Weights of a small audio-text matching model: fusion encoder activation gelu, batches of 64.
Rows from block 2 of the audio encoder of a small audio-text matching model, named by matrix and row number. Rows with one number belong to one neuron. Each number is 500 + 50 x the weight over its row's rms, rounded and kept within 0 to 999. All counts start at 0. Numbers have three digits each. After the name is the row's rms in percent of the matrix's.
After each neuron's rows are labels from the 100 clips, of 14976, where the neuron reaches its highest value: "strongest on" is what is common among them. Only what is clearly more common there than usual is listed. The data: single notes of musical instruments (NSynth). In brackets: how many of the 100, against the usual share in percent.
# fc1: MLP up (encoder.blocks.2.mlp.fc1.weight, 640x160), inputs 80-159
# fc2: MLP down (encoder.blocks.2.mlp.fc2.weight, 160x640, transposed), outputs 80-159

fc1.183 088:510523569557430472495537532504520475489535415435561421570541481451526539530488543510498505553470566566476584443571525452525523510428568497589538452492412465526465533568444509551451502505487451479455531547528531496536470450372567516550517391
fc2.183 079:517495465444519547483462476455517592645426623511485522562487561481495512578439538478544577371501424432461482517525491510525497562514508500448427523458596514440450534372527456457526467466582486607475483494489509463454548539632555553462498564
strongest on: octave 5 (83 vs 16.2); pitch class A# (78 vs 8.7); note: A#5 (72 vs 1.3)

fc1.318 059:572493545548470509519460423553402521474570559627594460479478409472471512418442486540543580491521437478586463496482502482523409542478539457393557495537560560550523515407457527489501515486447575440503550622520488451540505511405533532545471415
fc2.318 057:429543488466457419504604551385528499560475457368413471517478551568518454554557476444454494499443514525463498459500517531522491526548498501680462560415477451446489495493605544452554484437561464476497444480520480501491534481591445427489518556
strongest on: pitch class A# (36 vs 8.7)

fc1.211 088:507517508523526300608515505499616454485514525467471456460451559549570497514595535509497534506562530490495504530551477416477523563497507551511500428504578410509477487584553409526434503481448441515448544577447582490472536446479421533462385489
fc2.211 082:531451425523556686380452524508419564485497441478555529564589564426465522523490483527538578489469480537514500473532519550516461529483453438458541513501426619475440496504448517478484407541447508543522486428575562511473563546576537502548493485
strongest on: organ (37 vs 11.8)

fc1.348 212:511436441467537483544493476544516492514539475444475465545443560410528468345498476482514394576487480491450468551475502423478542433499436452457574530510524477547552466489510378502423560503447569502462603409501421510542512495522591496454523540
fc2.348 218:571448452499504527551451523537499497544485457454557454420466429550506456587477492563524462398546513547569466510491490522483556529463465507508500447532493452518553519676476688393436446532450478409410468490520518601508452511584508575502423504
strongest on: octave 4 (54 vs 17.2); pitch class C (51 vs 9.1); note: C4 (42 vs 1.4); organ (29 vs 11.8)

fc1.321 073:510527469479434501550523465529467532485540528455484567538510432556457499438587524446522454542589501477493589513582468475386481499500590332496491465521480457466440416496486592498467525569590479511487441587425567571421488584610452569501513481
fc2.321 066:409525428587542512514488522588607463563499503553549443477467556445444486563450541596493467490418506552532400472566534480562515462478429661496454499513513500470583539571542413498455422459414448530467515522536515442546575438511539529432508419
strongest on: octave 7 (26 vs 7.9)

fc1.175 096:543506471474430402471502562458518562498476586475526530479471483458508505467443486483476576583420577541476570438582555488474485453453598448405536507491426419434476409569471430538493504489607466522500576515509535526539488489595552509483467475
fc2.175 095:433463509627481583485547429549467470488569373529420466536422568471443572580491516451554486437591441480562475480457501518547484567549423505582475551508575552519532481445483593501500464521475577509525438468512499436489502450461480597563522552
strongest on: pitch class D (31 vs 8.4)

fc1.265 095:506555478522504470545408479494484484465447529464417502563422512460490481416468466501475433517503478462472581497533525531504479482451459428482454526489380482425561441474495581551503615508499498523469534467444536519514557447502528458505528501
fc2.265 098:561513532492603541478437544518564527440527466477550441506475425534453417573502515580525443579435510560452473473475544516530486529557533485498509594503441543576515468522461492527492458502507435477449426546555532515544451586500475501473474472
strongest on: pitch class G (40 vs 7.8); octave 4 (37 vs 17.2); note: G4 (30 vs 1.4)

fc1.123 065:588468507457517408573444415508529480500515506553437527521554437589507455426611482548510510460524428508497428538364544472492530517474500440492502478559609497435501497470485543485391551503467543594469538519420585490490538458533503446416442462
fc2.123 067:480527499496523582397574554445484455479501488537604482522516594400517593522479469478540548459452608548504520524554511569562415533476496486519507536452413453507480511511477433510545493506527431377460421498594489554458462537549547487479515555
strongest on: octave 4 (49 vs 17.2); octave 5 (43 vs 16.2); pitch class F (36 vs 8.1); note: F5 (33 vs 1.4)

fc1.333 105:482459523510483580560453510578479458478467459595448475429512517514479507427548477526498518457505489516452443487512496531517538527537483542463449529555496504428496478512516487560569509442562590576508547548684446461478381541440454471497414531
fc2.333 096:504491453487491499412511534439476464485541563400553505479493503470572512402427486553529405492429438515588564541526464473499458496502551549495466528428483491544518528505439504423506548585497419438494453399503523584479583483460563444475538485
strongest on: guitar (35 vs 13.1); brass (25 vs 5.6)

fc1.401 129:471452503534505483611514431564643543483490564478508503523486525582572478490494473441502594509554618491484453526472496512563497582532503482463496471564445517473496518543524537460481485462385537562457572577531467483428553483537495537455436494
fc2.401 123:494516452512546523433528557397376404552511443489492578513477478484453562434510470541528474447548367510541468444533504534523576428499425512492483555424517505509513482489509430496571466575555460482548396461561533540519548458518545475584527472
strongest on: octave 1 (29 vs 12.1)

fc1.511 193:506517577499501475462587435510473473518557533526527524489514385463506565404580484461525542490346520498504602471568407571458506474439492409503479487575498478505394566517548551528489438482473535525591443490411493479480499420494432456476537508
fc2.511 206:501564562538550644510490511460551498610511432529458564445428462497460497430489512510462621429543443545451490480500500428550439498488546485584534538534483476568447376546450528516461480541543550460456467506426362472509548555492498523513465513
strongest on: pitch class G (72 vs 7.8); octave 7 (50 vs 7.9); note: G7 (46 vs 0.7)

fc1.297 113:604515391572480555442515463450433529453541469573556596574433516469519485437457441492477490505492444501519530468569437434475488511523545419499529490486408447492546469546447504569469498481467621581496413466564449464535488538594456536478545476
fc2.297 097:436447540437490477570523581534572474511561440465449412398510597456425518389449573478565518573523528547532396614437570531482484481508479567524570500477555540594481438501520446414549478524540450487542483489466567551423483486472519517502450500
strongest on: electronic (76 vs 36.4); organ (57 vs 11.8)

fc1.329 079:433473449554511488520433461543538480542578550510423563560467462493442467521509486616563538475541523514587519442488516486552464573478486483465434552473479531538470459450452432438465523553516547511536448443509486427436538528479534487514558552
fc2.329 074:544508477450461512495608543539474508484459479470513423456499528551586496480529509437490474519532533469431523491485491558472500454585535547504543482552490530497496553550505599469490452475480417423485585537478443560492391516557508525517427500
strongest on: organ (30 vs 11.8); pitch class G# (25 vs 8.2)

fc1.615 071:474483631490524616501455532494476498504540429409528553529499497482456495404450561504482439603501384543430520454431521544456519550556489477542558508495504373527497463519599460536584582462543461508469465519413455475475447489517519485451420510
fc2.615 075:502481425520469488416543485549610464512499638491428545501540599528518528550507515537469552442395455468519519499582465408404526476413513510443494509519512566412550584465405519508482465568517558602459482509522532559411578479435501504614545493
strongest on: octave 4 (39 vs 17.2); pitch class A (36 vs 8.7); note: A4 (25 vs 1.4)

fc1.355 052:420541459504473494555469586524464558435515535426534497501462563507514437540468485447521472429507500548556494467488512534548527532523518493526546532421419534468561498528585529446486459587525490514504456469650381539440493472597472476481535532
fc2.355 048:530428462497420531572600405515499417477548515591567494460502533498494555413535512483531486537500460495561496475558493479513465473461448561484515397646559480485476495450426449532464543525414468470533538470429495533575508396509476472496387498
strongest on: octave 4 (79 vs 17.2); pitch class C (64 vs 9.1); note: C4 (58 vs 1.4)

fc1.16 230:518482534539453470539504499529488425436520562447496366410412484503460512505447513535511456530434397493484503523579372549494508506630557472561487553574411501510467508448579519542541502484449518573453470448459482495507514420462527382516492467
fc2.16 255:513468543507516464523441565519570573603608517516518252463500508493526471443427513478495511527491498498492497502438440463511378512545590461530558498443409478510455528382521527499384559483583536590534483574514556415471478444589410590494455526
strongest on: pitch class C (77 vs 9.1); octave 5 (76 vs 16.2); note: C5 (71 vs 1.4)

fc1.626 069:529498503481546486503518468473472506536513430481471482439509507453537587494483428515480559601450447463501455492525485502511491448609508448442529484523637457521437589460496452488481527512509454507544609600536585539502473531560507550449425473
fc2.626 065:484512544438479524492496548472567424454507498414457508610563509510449407476496542487514524456448430585517491539556537470491493528385528510551457501529419434482519365558467523551556484503526512502451421457529464428470627532494562461487591505
strongest on: octave 7 (46 vs 7.9)

fc1.532 047:519482532529507597512522519414474616469548614560544523485565452479497450518575531551507553420554539529558500512499473552560525476533579485475412457423481523482508517428477534520487466491532488492438511598498364473393501537470488573579499478
fc2.532 043:385500458504464404567488509576473479536501370452529530496474484561558522511478465427500482565548481536469413496553527518484504412481473543513550478517571497476402567577544491395531517498517481525534520472541534492628462478545546526486501497
strongest on: electronic (63 vs 36.4); instrument family: organ (32 vs 11.8); pitch class C# (29 vs 8.3)

fc1.129 055:476497507474505473515459482456480471501401509514464542533530514492477533466469478469527429429590472444505535599489473496499377563545572482485522440518522553525490458369493452551571468508445565423525487422514457519542536488553456612466439491
fc2.129 055:522538518541481488498549479518557528529535479509473425500463438479516516511550515570469442551395511455499467429494471493511613492438470476477439550481471533488520505605584555441488482510517470528537530523481599504445488450458512419468489523
strongest on: pitch class C (35 vs 9.1)

fc1.109 054:380462523476521567495485511534514569558503443578558549524515418475533520395487544427517505434488573493485545461471482481446574559459501480550511494519463528445527540490420593515484466540539608538444473587454485404514479535466564496552457484
fc2.109 048:549571541488560461545463478505536492496503547473444475480469479560477537501536494618483529511438361475454496493543482496482496437539547527456530585443563513512500512545640442440571506516509418448551492439549455520535477478457433530441579506
strongest on: octave 5 (43 vs 16.2); pitch class G (37 vs 7.8); pitch class D (27 vs 8.4)

fc1.624 124:506445461521519544486538484474397539557446600480509485547593524463560470510467454461551501524431580484546466467591471512463505424526498475528549528499541546517543449525433478491494533574503559603467513542484522624473477418632587558444400555
fc2.624 116:550486587543472486494482520532614472471512427483477527418438470523416497443519543479501440458552441521489532609533572491531502511528431546464498489603483510445480479479491603509549451423509462467569451487543363513529545542490520486505551449
strongest on: pitch class C (49 vs 9.1); note: C4 (29 vs 1.4)

fc1.446 059:441519466446519447447463563519441406454498494535444452366435466510514475557513557502592514548587387502528465468482528461563474476503517578484525532499549388500440540496499382434537501445601527484528506486479653507501475499465479494464470476
fc2.446 056:553502582538455579453588530427503517525472530492468420536594543446526512513457503527407500471442565454579528576505470541419503541533451395496463496522404536522500505512470599521478517529429493558388520497508416453470538543579521468562488526
strongest on: electronic (67 vs 36.4); organ (49 vs 11.8)

fc1.517 055:536529448511444504508506472538439540505593562508541506498548501453389477539494467596592529528489503559516489440472454516569480574502539543520496509473526511560539468468538568462531482506501498476486438577591444421391532507435560456568487508
fc2.517 052:466469552492483435558508475432535458508449507500508488528460467557598500457535488464427470485572535463559430518530516480460498432478499497505529515527526497443447555556453455443508508548523501530544546505426428503524459443537434553438545501
strongest on: pitch class D (36 vs 8.4); pitch class D# (31 vs 8.3); note: D#4 (30 vs 1.5)

fc1.44 055:518606448402550532526518512476547516521436465485428439454559537506472480405487525447518456493548436522433500513431540495515542505499494468627555476491628479504460517468505455627491585510501562440538501454465473508484588354480509568528380529
fc2.44 056:502469514614519525411572477553512497476519550468553516532476506432493482554560535520388496474453436561524490498591533534555415498394462567496499437472401539432483482530449584456551428421514515521441452506450501507488453564448502458455530411
strongest on: electronic (70 vs 36.4); organ (62 vs 11.8)

fc1.285 123:525446449543494493472539581586583474540554449464448509434385530484536449530508502509556535443514431472521440515355594532530523473565548542546407492565572508458472528581524595408516409540477561514450533635424495458444558465485523557451581487
fc2.285 112:524544541542527529480490475493393491487539544485511539496502564452473617424449463525511436487529537577420599466585476531552469567485479439438548460387416419500530551454493445576526441551525502417524542477557476513496525544564461470526513566
strongest on: electronic (74 vs 36.4); organ (51 vs 11.8); octave 2 (32 vs 14.2)

fc1.366 119:436471480517525537471466520432547539533603531398467549531490459487473552536465525458510485553395544573479487497427492480560487561448489508538466510665492552492514514529520584469501610618529552411548425511421469533404562550478508472404459484
fc2.366 114:495519633518544455483530447571574518432497455598542546498509570533513456467545499558432498450484518556514572507557457535437543442519532508445555490435514486465554538505494421471456453377532529502496537544500385451569415468517483597547537461
strongest on: guitar (31 vs 13.1); pitch class E (27 vs 8.2)

fc1.130 077:569414518448520478557527407520500522488465492490497565462495395539538496408531484494544546428507471450521510546538534478491441494531500419417551459471518408510480566476556518501508512549525534571531562475425491482555435430405485503399483495
fc2.130 072:459516508459515506401480526459521441499518528520511505515507604466455584485480464485501505566519535499463470494363543471481559450458513523565446522487496522515493404515524535552485502472494544515426498472563564528419495639606587455586610543
strongest on: octave 7 (29 vs 7.9)

fc1.86 105:505605470494501485555507474570524469509560449538571601481442563518551515498543530514520467439413568460494439442560460561501515508528535454561408560446460550556502508583543403467443465531564471568549479536504583407494498376567508542401401507
fc2.86 096:459495567460539574463489595534478496525550430433495444483560507496430512448546480587458488505618392513424567525489615380507449479501474538489545454544486466473521411499443518460500491488432467518474634537526532508408526500602615546538626475
strongest on: pitch class C# (52 vs 8.3); octave 7 (37 vs 7.9); octave 6 (34 vs 11.7); note: C#6 (25 vs 1.1)

fc1.46 055:604572395461479468510466552530463582516523563540541517552429557547572406537556420515521538479460569578547509497455487482554424463530625493477458518472519379418457511468535505472447577459553554528481617474499544475468522455596474492508365495
fc2.46 052:483454497495548508504491483452535445423501390517470479425542511460498571427448510463519541519595475524554434437567552559474524464462404522575562484534460607513517406529434491533549441534442508461527424505590465467467503502449571610499574543
strongest on: synthetic (61 vs 31.1); vocal (40 vs 4.7)

fc1.509 073:472458489537468572464494470596545585631505525370579539613456416506451507495423428492514500472516480480455551420547533601523477508508446403488490557520459514452436504530511497516537549597459593608527546468488509559469518486590595521564487583
fc2.509 065:501545487500524526508550507447478375428499528540447474323479468512544506419539504424521488513459392553513482479470523500489521441468525605474490464600477519505641533478467541541550481434524426421429447507489432461482503509455487511439521476
strongest on: bass (52 vs 21.8)

fc1.379 093:420473539520570575493450563562500520561512427425492429507549532362510522604451434431517484441516601509461504429568547531543555468504510559517499568535438498419388468515505558556556538542462452473483499493536440494471460565528554581530499485
fc2.379 093:492512509545475505524498506495582530474451560544508576423493463608482502461507540587544512518439421461534528503459501511435479550405498505349453354562581459487550563436557464508410555526540450453508524500449546523496493427488518455489433505
strongest on: pitch class D (33 vs 8.4); note: D4 (31 vs 1.5)

fc1.525 077:547525481464458507460445429528390491471469536541482451562474492543448549489478524536531463509436618475544447530589526492524511568495445347495435494535591461503483421494506425537519467520531501506625522515563524561510509428463593546511519495
fc2.525 078:416507492552470504534521617476575516562487482497536540420460535464483473499543421517474533444510465507477534473442477503544497523487532633495564510438513553529542532521456611445428503419451463468447498534414530504444503543503512568502469559
strongest on: octave 7 (57 vs 7.9); octave 6 (28 vs 11.7); pitch class F# (25 vs 7.7)

fc1.432 166:556482518465536479457507503480453457567548562508457478498539533476499465471456612460399582456499487507481461553445471488607440493485537555488502479542465438476459577536548532528556536479496467433499400518425459367525556516496428546471527513
fc2.432 164:454473457524505573482553503515553610608452529494545508561519441570439472541490456501474501458469547540455507501450554535465555570413504400456537496452523474450485469371474517485447478418507489498419541509467501578451545434524553416556461509
strongest on: pitch class A# (33 vs 8.7); octave 6 (32 vs 11.7); note: A#6 (30 vs 0.8); octave 7 (29 vs 7.9)

fc1.370 185:502464449544467511551532523515592405504550541471509550505483488542517443534443482544492570399606440575458495525547588509575498486582530515464454492528470531554542477503426509428514473564507484369534473524499473501461482523583444430624499495
fc2.370 221:546514442473422511501396512529559516558433465524494482473522487488534443505499582519488456576535509484539453465531528501497567587482520474510444460414455383498460543567515685460534501488528473497503551591573445424461525375493491541449513470
strongest on: electronic (78 vs 36.4); organ (71 vs 11.8); pitch class B (49 vs 8.6)

fc1.468 089:440512604454521507537502511467538498477511436490502512555444451417526495511563506507419615526567486673525575542411463494509548515399449561519489540576479436513470521553551494602528485563548572504522447520453490431474478474471503551406486487
fc2.468 090:518542476548502515513544536481449534475448477459455534454605592516440518564475459557497548492430522438499375506551496493532467522515493492477498428521538512481535471361475512428441528527515468480467504446496520533517529475554529486597548557
strongest on: pitch class A# (27 vs 8.7); pitch class D (26 vs 8.4)

fc1.336 046:523498431466454504547551463411480421520430464594446509414483510539471516457500565436541577509535487460568421551504484494513408447442546488454467493528581511520497550482515514473388557426503546405461615514546487494425521396485413464511400511
fc2.336 045:497546531550579521510523474545532595492552497424544515525495517449486516584556457491497488440489544503529540470469583497507458581553399499486506530409402439478487513479524575505542447518405462511472443485483520445628515585554562536439434491
strongest on: organ (47 vs 11.8)

fc1.393 078:479583459485460576441472523420448492459485434559467446463489540481540460509517546471525516487531523444617555497510485536509462545500577514484583389388497461546504590529532497510612480530598572458504485555478388441473473520423558518511467505
fc2.393 071:519497537463576408582539374578514545556491600493507529427494475547435571543496510533476518560447462494452456487558478509504501482502374468476459629522525529496482486460393503413504501480416553472540548455519477467508554485590450474499508460
strongest on: octave 7 (42 vs 7.9); pitch class D (42 vs 8.4); note: D7 (38 vs 0.7)

fc1.583 111:444506429530504470454630483522521548559507538529585456532478387539452512426457510470562600423510663580453465515640557452509471538478540454516567484495480510501519563451461460475519444501577443567493510426525489540552481539454538428518478575
fc2.583 116:454458528496514529473434555417479425475502515513593591546439493383528486484505460457415450484519476441532493499571487493540434419489453399516465449482435476444471497528505548524577577451487490472594584530492455410449515529381437499450593501
strongest on: pitch class A# (49 vs 8.7); octave 5 (42 vs 16.2); mallet (37 vs 10.8); note: A#5 (25 vs 1.3)

fc1.182 068:509482417485521386585520507441476538568440483564455521530479510443518472503483541447474502541446454484444546518516455434505478509545505475515416449474523436513521497533485461512500413520537536577533511433532604504509485589459499527493433460
fc2.182 063:487520585435512552328458516479529408448500509397497412571475522532496572456447499553556509511535494591545444535444561539520553518534505504536551507553448580502450321530536506492483542434463521493493517451491479481478479463496468479516498553
strongest on: organ (47 vs 11.8); pitch class C (25 vs 9.1)

fc1.440 074:514438454564536514614479437454462513525517585455530547552573483492535509481449490461455564482426581528444448578508581394528497551533515470439488439503458435441447406488546513521513486577543471476457610456484552480515512540558506429478433559
fc2.440 067:489454511474541468394467478499555500455547477540490469515468500486482520442505563542553511496475442473527581425479472528409486427452534496512467583423532542466594549506496532477516461502469563589545440507481443573555475438391529495500499468
strongest on: octave 7 (37 vs 7.9); mallet (28 vs 10.8)

fc1.595 110:535437524481528522624491497483471516453519544446584476494496458512472479497554462523494574529548478447568455508523522557515465535571443518511520522595567516550525462478500522468584473586518581587522483483552482573510400541462487496435409409
fc2.595 109:396495467526489484485539524471488444495540496562453546446532533522515573519480515380520462530463485449557541555401562461463532479464478508505572472527432494449480528450529465524500530482409429479506460447508500546431535486536474477517474647
strongest on: octave 1 (42 vs 12.1)

fc1.65 061:464468496590509584540519486470476536476547486502491545574508483519456503432428606541503448394562528507505568569568490465530467519494505404547433439436471498417530455465446460555496469431435413579474573485501471497461466418553560497509405501
fc2.65 059:556462484460496492505449563565548492537555481471518482463448443429487546559597445503503524562480406404472455418482492499471484420473497545454505532544594541495490586507475509452524492557533505498494503496488638539544536505415485516511461517
strongest on: pitch class A# (37 vs 8.7); note: A#4 (28 vs 1.4)

fc1.289 101:552518523560550468482502495487487466469464484430609597429511468505367519539532490473499416420427444514426490460505583458593477498477526468478440507533417513523484535533573480565511541535533584585478487463468512467495441478621516419524502534
fc2.289 096:508445448540489448500552501471436482517497519546480496504399508462501489368479514423535566528510491512586421507495500507487477423582569507470574618559538511461523433492378563491491465451526420487420504587633460464509498530406532434458508469
strongest on: synthetic (73 vs 31.1)

fc1.19 073:497457487579497524585572477481431572515456529479556446473501455443481564492422486433530507503475589555519387516588453511502483574518508537424504480407504556512487491544499510451511331526565459453497613545522499523485493472469472463488363541
fc2.19 069:552450516461553461474425507435526460545526496457472545517522501568498469446551460550444500527525434393534570489519581453516505421481480461510484541553521462506571525493529463453527592519431624554562449477426460472598589479528469441570490503
strongest on: octave 5 (42 vs 16.2); pitch class D (25 vs 8.4)

fc1.576 070:447520498467481451499502540443514521560572546457494591507602519557521468490494485492573500515431424474504479526477507494511537482410525457619545483507339402545524510531487505374431551442557478479513463481489556451603469561521483445483514537
fc2.576 065:572451560424548555450519528498454475550456440558496418601448478447511543537481477538490516454591596485487571583456486499511501482498545502464507582422598477513429528470549455582558504515479481530419509573488450487464552497524589511444554460
strongest on: bass (45 vs 21.8); pitch class A# (39 vs 8.7); note: A#5 (27 vs 1.3)

fc1.248 068:443635438462503455449492445575607497481416449493482457495528542547488535414500501498512502490497511520465508488507524508533471434519554531532553520503512418484409517521536393563542493478569489485601527494504554558427487374483517539500406530
fc2.248 067:611450489607483583421509627458462526512552553407496460479480450431523444548578451474413508486554409508532471482570468479513481488461471551580456486562463605476559443519377588488528397539504526506425530468418429502430601556509499468507504553
strongest on: pitch class G (40 vs 7.8); octave 6 (37 vs 11.7); octave 7 (36 vs 7.9)

fc1.459 057:416393530479491559518572446497545523519507429463441471419520444430542525545481472420543486412522532520508472571554541600508413459472504571438511502573497540509473576440469541515523422549501473438509517480510360483470462541490497591529578438
fc2.459 054:445571584551477423522496507515516503491479522478539558501506556525487513487507526590485487517510491488465482467464532439525581493503479466477479371456581395484473505463614535500471598500492543478486528507490616475486536485567536448465455593
strongest on: octave 5 (50 vs 16.2); pitch class A (44 vs 8.7); note: A5 (34 vs 1.2)

fc1.234 086:491457496541487529427550479517525545473512547564567564524521445395444521398537515512523467398394532589448471561481467558492510489518434471566510512520406474540525568484440570530402484403551601527520493614514529510502512488457448563541480488
fc2.234 089:449541499446503490571460561512452481568502432401433447556474480568498536567452466501445530460573492492549415466473553442498506478497532597485514473601564489547450412453554484485566567484536452529390465410525433498549481565490512512473464558
strongest on: pitch class A# (48 vs 8.7); octave 5 (40 vs 16.2); note: A#5 (38 vs 1.3)

fc1.439 076:525506488410407513457477603473429471523545481485546518491464529516528514554476468497459530550598546484544473504568539431540488548452534538453489527498402516528452447447509461449511518458512414403449530453523536512494522527516563479489659546
fc2.439 068:482487506525452485620439478508559560505538495518425471511503457464504447543522431517515480486445645506450548448472504582514518464489486521502447450490597467510572601495482499523444491561441470565506521590495587423503412479449535591513409472
strongest on: pitch class C# (39 vs 8.3); note: C#5 (25 vs 1.4)

fc1.577 101:535607459525528417538500493491584475459453563441568503576535529512400461531582489555419498437436439519458505529456495527574459405619448440505442445512550614582510521473511530566523470517348534464552448579523469465473544521453460478543464563
fc2.577 097:491446468516530513407497485477390567524533428527540448462439476482595447434439400433592539589524474556530501454559507576439628581456520473537535525484416473453496461538434463384503546448603477556471549491445629562530456518518509489526499449
strongest on: pitch class C (50 vs 9.1); organ (40 vs 11.8)

fc1.519 066:471529445539557453437473524548521490556409448532530550475434453515440553441416519486518426435425568548423490538477493466458448514522453502543448518512550634474508465423458601527475441426341511556455511478515471537473522432574542446519433401
fc2.519 067:511493533544484508472447521517546527525565516450500505602457485460469480551575478449492504536518465453521461467466581515535539444450495426449603495534455481545517513555502448481488517527534458416570512519502502533506514511415515453485406686
strongest on: pitch class G (26 vs 7.8)

fc1.498 062:517471496423469501526494494407446499539558436487608373601416464426503490498459508534510536543468471488474527517594558476555494553568418481490528525539470481611436431466484459558468489466509466510464523431522528470525501562453608505536543434
fc2.498 056:435502556533483508527507545519560487566503542468377476470501570534521474570463474484530417453499537423506567463411407528442486523518532490557515466453446520462547476467576517510486504538543497586463518550498597537513490424540439507509424515
strongest on: pitch class C# (68 vs 8.3); octave 4 (64 vs 17.2); note: C#4 (64 vs 1.5)

fc1.156 135:491499524486528507421477558568586522485636502443570547484510484585496488492544536489466624497435529527462440491501480558461527472514387531529503597448529568516482526543477475511462486472528555513484538418442486416409480442504521445637516487
fc2.156 146:474505446530493519408574516620505537455542435548464493451450518452474533503541511472444387501614388551466582498496416497523445486482498547494536429582490531455446560592434499414497512505493545533492551536544604470560553558491478487462558486
strongest on: octave 5 (48 vs 16.2); pitch class G# (46 vs 8.2); note: G#5 (44 vs 1.5); note: B4 (31 vs 1.4)

fc1.116 082:484429502525499455468476486541481461414526510452554432471471500389428492485437508477505454523588508542501466462495545542536454505589507473464549473464492550582613492502448447485494388423450372478411495532498484542516560478613614565540612504
fc2.116 075:480516503484385499535496527568553482520452501501470516522478407589496474483476440533515526514492504464445548482462536501459564503498497468501475561566545437422464487520533527535495640482458598517535472582485505510508491514472356377578410499
strongest on: octave 4 (67 vs 17.2); pitch class C (59 vs 9.1); note: C4 (53 vs 1.4)

fc1.126 068:491490397550440661501535472479391468460531480553437549477514537377509562549408509562529496527427481496538497441627493529481450592451522536500558465454427424462581583449562528509535526450509504514461393547469483444504462442460549505472475442
fc2.126 067:525490567452572427554484544478596526532458478475601512478459465608477515502558550572480506460495466555503443526432513423478465440587457496427429562507596563564423491499433537455532479572530486518475550509542510505470423537578433579566507500
strongest on: pitch class G (39 vs 7.8)

fc1.212 069:489431467469516519425567474478502451520541547457523460561528521582488512570629498509511468524430457504496522517595539526558549506388487439512494530527585578624503540535475527485478423545482525448517500533516502491450573541476553508495577510
fc2.212 071:477586581543467501542515487495468537538445416533534553488460557470490456522438458517419540451630576571502480623467516537473375525531471563502539420455498398476475471461459466493500484429556499505510541508466425504522470497534553551455506448
strongest on: bass (49 vs 21.8); octave 1 (30 vs 12.1)

fc1.150 080:497454441562433484541508553460513542492500526465487507513447474469517459580535479491437519501474466526480582512548525497446509495503440494550486546536434566510435479476541576482375614515466473600470483430523535519452431590581514501560610522
fc2.150 078:465463489478509558563480449570505508529490439572540476457496547501472479489420444462534502502495552518519440496440525525523541541566498536413487468480559498504561494498516395509487479513534462441485516564549505436489427487508496530388465478
strongest on: synthetic (67 vs 31.1); synth lead (27 vs 3)

fc1.266 087:496542439487504568538490558479496455459466447491532543553443533538498559440473529524519493480507576532495452469544524438578503452523494500460531456548477522470454453360471566546462544446497473565508525495539509462447627495381528474412573436
fc2.266 098:494512550511432502466448583476550562554576466446451531486473541450526520545562405437512514389500524456465553546515463571485591551448517566598468472488488422473490530546534442461414465524500487475492556490427563552506339465535541629602389508
strongest on: pitch class C# (74 vs 8.3); octave 5 (69 vs 16.2); note: C#5 (68 vs 1.4)

fc1.448 070:537485555524492416392469497499559424495422525540476532484497543515424507436460528486520469445408498550515574602429539485566489514539447467491535441499583587553594485393475449564471419487381513505535549399612460525392535419570475502525504552
fc2.448 072:412532482524497467580503511565515510545514497375472504582458408466507542495576443529521605596532458466480373469526452491520522449490512542438550542458461473454476483554437552436459576558530491435556471516394469572586473547428492451443418523
strongest on: bass (44 vs 21.8); octave 0 (31 vs 2.8)

fc1.414 059:448452483602491383527396513521673510473538526543494508489502545397557469517459515492516521569504504547417485436480482481471498509574489492538485475590513435482465451449426506497449495535459526493458527471465473468470524573501442530602484489
fc2.414 052:538409432426457535466508548448388511470510496399469425540544503562492531458475445511544506452417387462481571510508526499482550607555567461442525470464442552482553548574532517499570420525484519493566461551509474479530488455480423455408473482
strongest on: octave 5 (54 vs 16.2); instrument family: organ (32 vs 11.8); pitch class F# (31 vs 7.7); note: A5 (26 vs 1.2)

fc1.584 075:491427561467485472485505520413531461465492453441457553554458469485479482593520458541497514597556495403486604504627552546539511558450480472493483446492510479524462579560532392473613499555640485475523448445478494473482422520511554498472600542
fc2.584 064:497531473443512542511515449554510506478511525501478523443573557493505414425465516483517487534438549508487500521432510410500535390489593483497524447518517495524523409499406547527388437470406503524456603606466569472484585523493539531558521471
strongest on: octave 1 (43 vs 12.1)

fc1.255 087:540486466501529503482527506483492464493583487395438375493500547555459536491591528469534497592553494568483404518408500442531543494628485493585499544561508413561462448536464478505518417433533406474480489597475476527531499506568435584513492462
fc2.255 086:472470450563429537571425484570469506468484581565577493457552463391537468557359505544470459465533435560496518474594437604447474552486449556414451444483446506441557504466444545501513513589486566602512498482506581495449577506411457448514434482
strongest on: octave 3 (42 vs 17); pitch class G# (29 vs 8.2)

fc1.565 070:503603443430559578442441492526459518489466451517597442446486546416474489456404453491516504495506504519472536489548451547473475497539566505492549518369507450497434588450565502533515463424541411438490560504567524518472554540539590540523397516
fc2.565 064:522444594569438457518548508470544464544479487390333516591460446549465490541562555542452436488482472477595432519455566448526435482431450512523458485647533504525523457523428500495501543585461569567477479504415482458592519433512473512517552540
strongest on: pitch class C# (39 vs 8.3); octave 6 (37 vs 11.7); octave 7 (28 vs 7.9)

fc1.492 139:456504504561535499507612537450606457508563472477599460514487528377502499478464464600491422434514582546495518488529482593518533555562450487536478562466463558539490437551541550408480436460386463534506461467482468460467583421513573451552514544
fc2.492 126:564475468433557493444544465528503563576509521470562467488499421636452461473498492401530519590515475533495547511448481476475566547448466546497560401503557462541484491407495396433560419516540607503509575570553588551474537481524406540506516433
strongest on: pitch class C (55 vs 9.1); octave 5 (45 vs 16.2); note: C5 (33 vs 1.4)

fc1.228 067:436437525441486559420536585465492519486475427462537399443454517524610475544534496442543547567453574589529542505557528503541452463466611503425492532541427493581481519540524547492561539451525522443449551422484467525494482465462540591587568513
fc2.228 062:509583520564487460598493475515549500515518508550452587490507518513469555543457460518458456438533585477463497559491497552577481493441372479604486466401558496475524550387496499544465500560482524574568488571483470458430503558492516496446465459
strongest on: pitch class D (62 vs 8.4); octave 4 (56 vs 17.2); note: D4 (56 vs 1.5)

fc1.59 063:472481489562506484462493530411558464435425502491473513441520515446490541359474499584463458606517482484464422477468550573474570498545458485473491507476598482523550535452458531518573459414553553530515553452547532535535553448517485489487504567
fc2.59 061:428508541528570541507421489556517459478526526421518541504474459495533515501492481509450559431494422520498535515514489452426586515530544507487506469563453481551479405534406456497484540581483461457491513492452532492566437505424495469530512438
strongest on: octave 3 (39 vs 17); pitch class C (31 vs 9.1)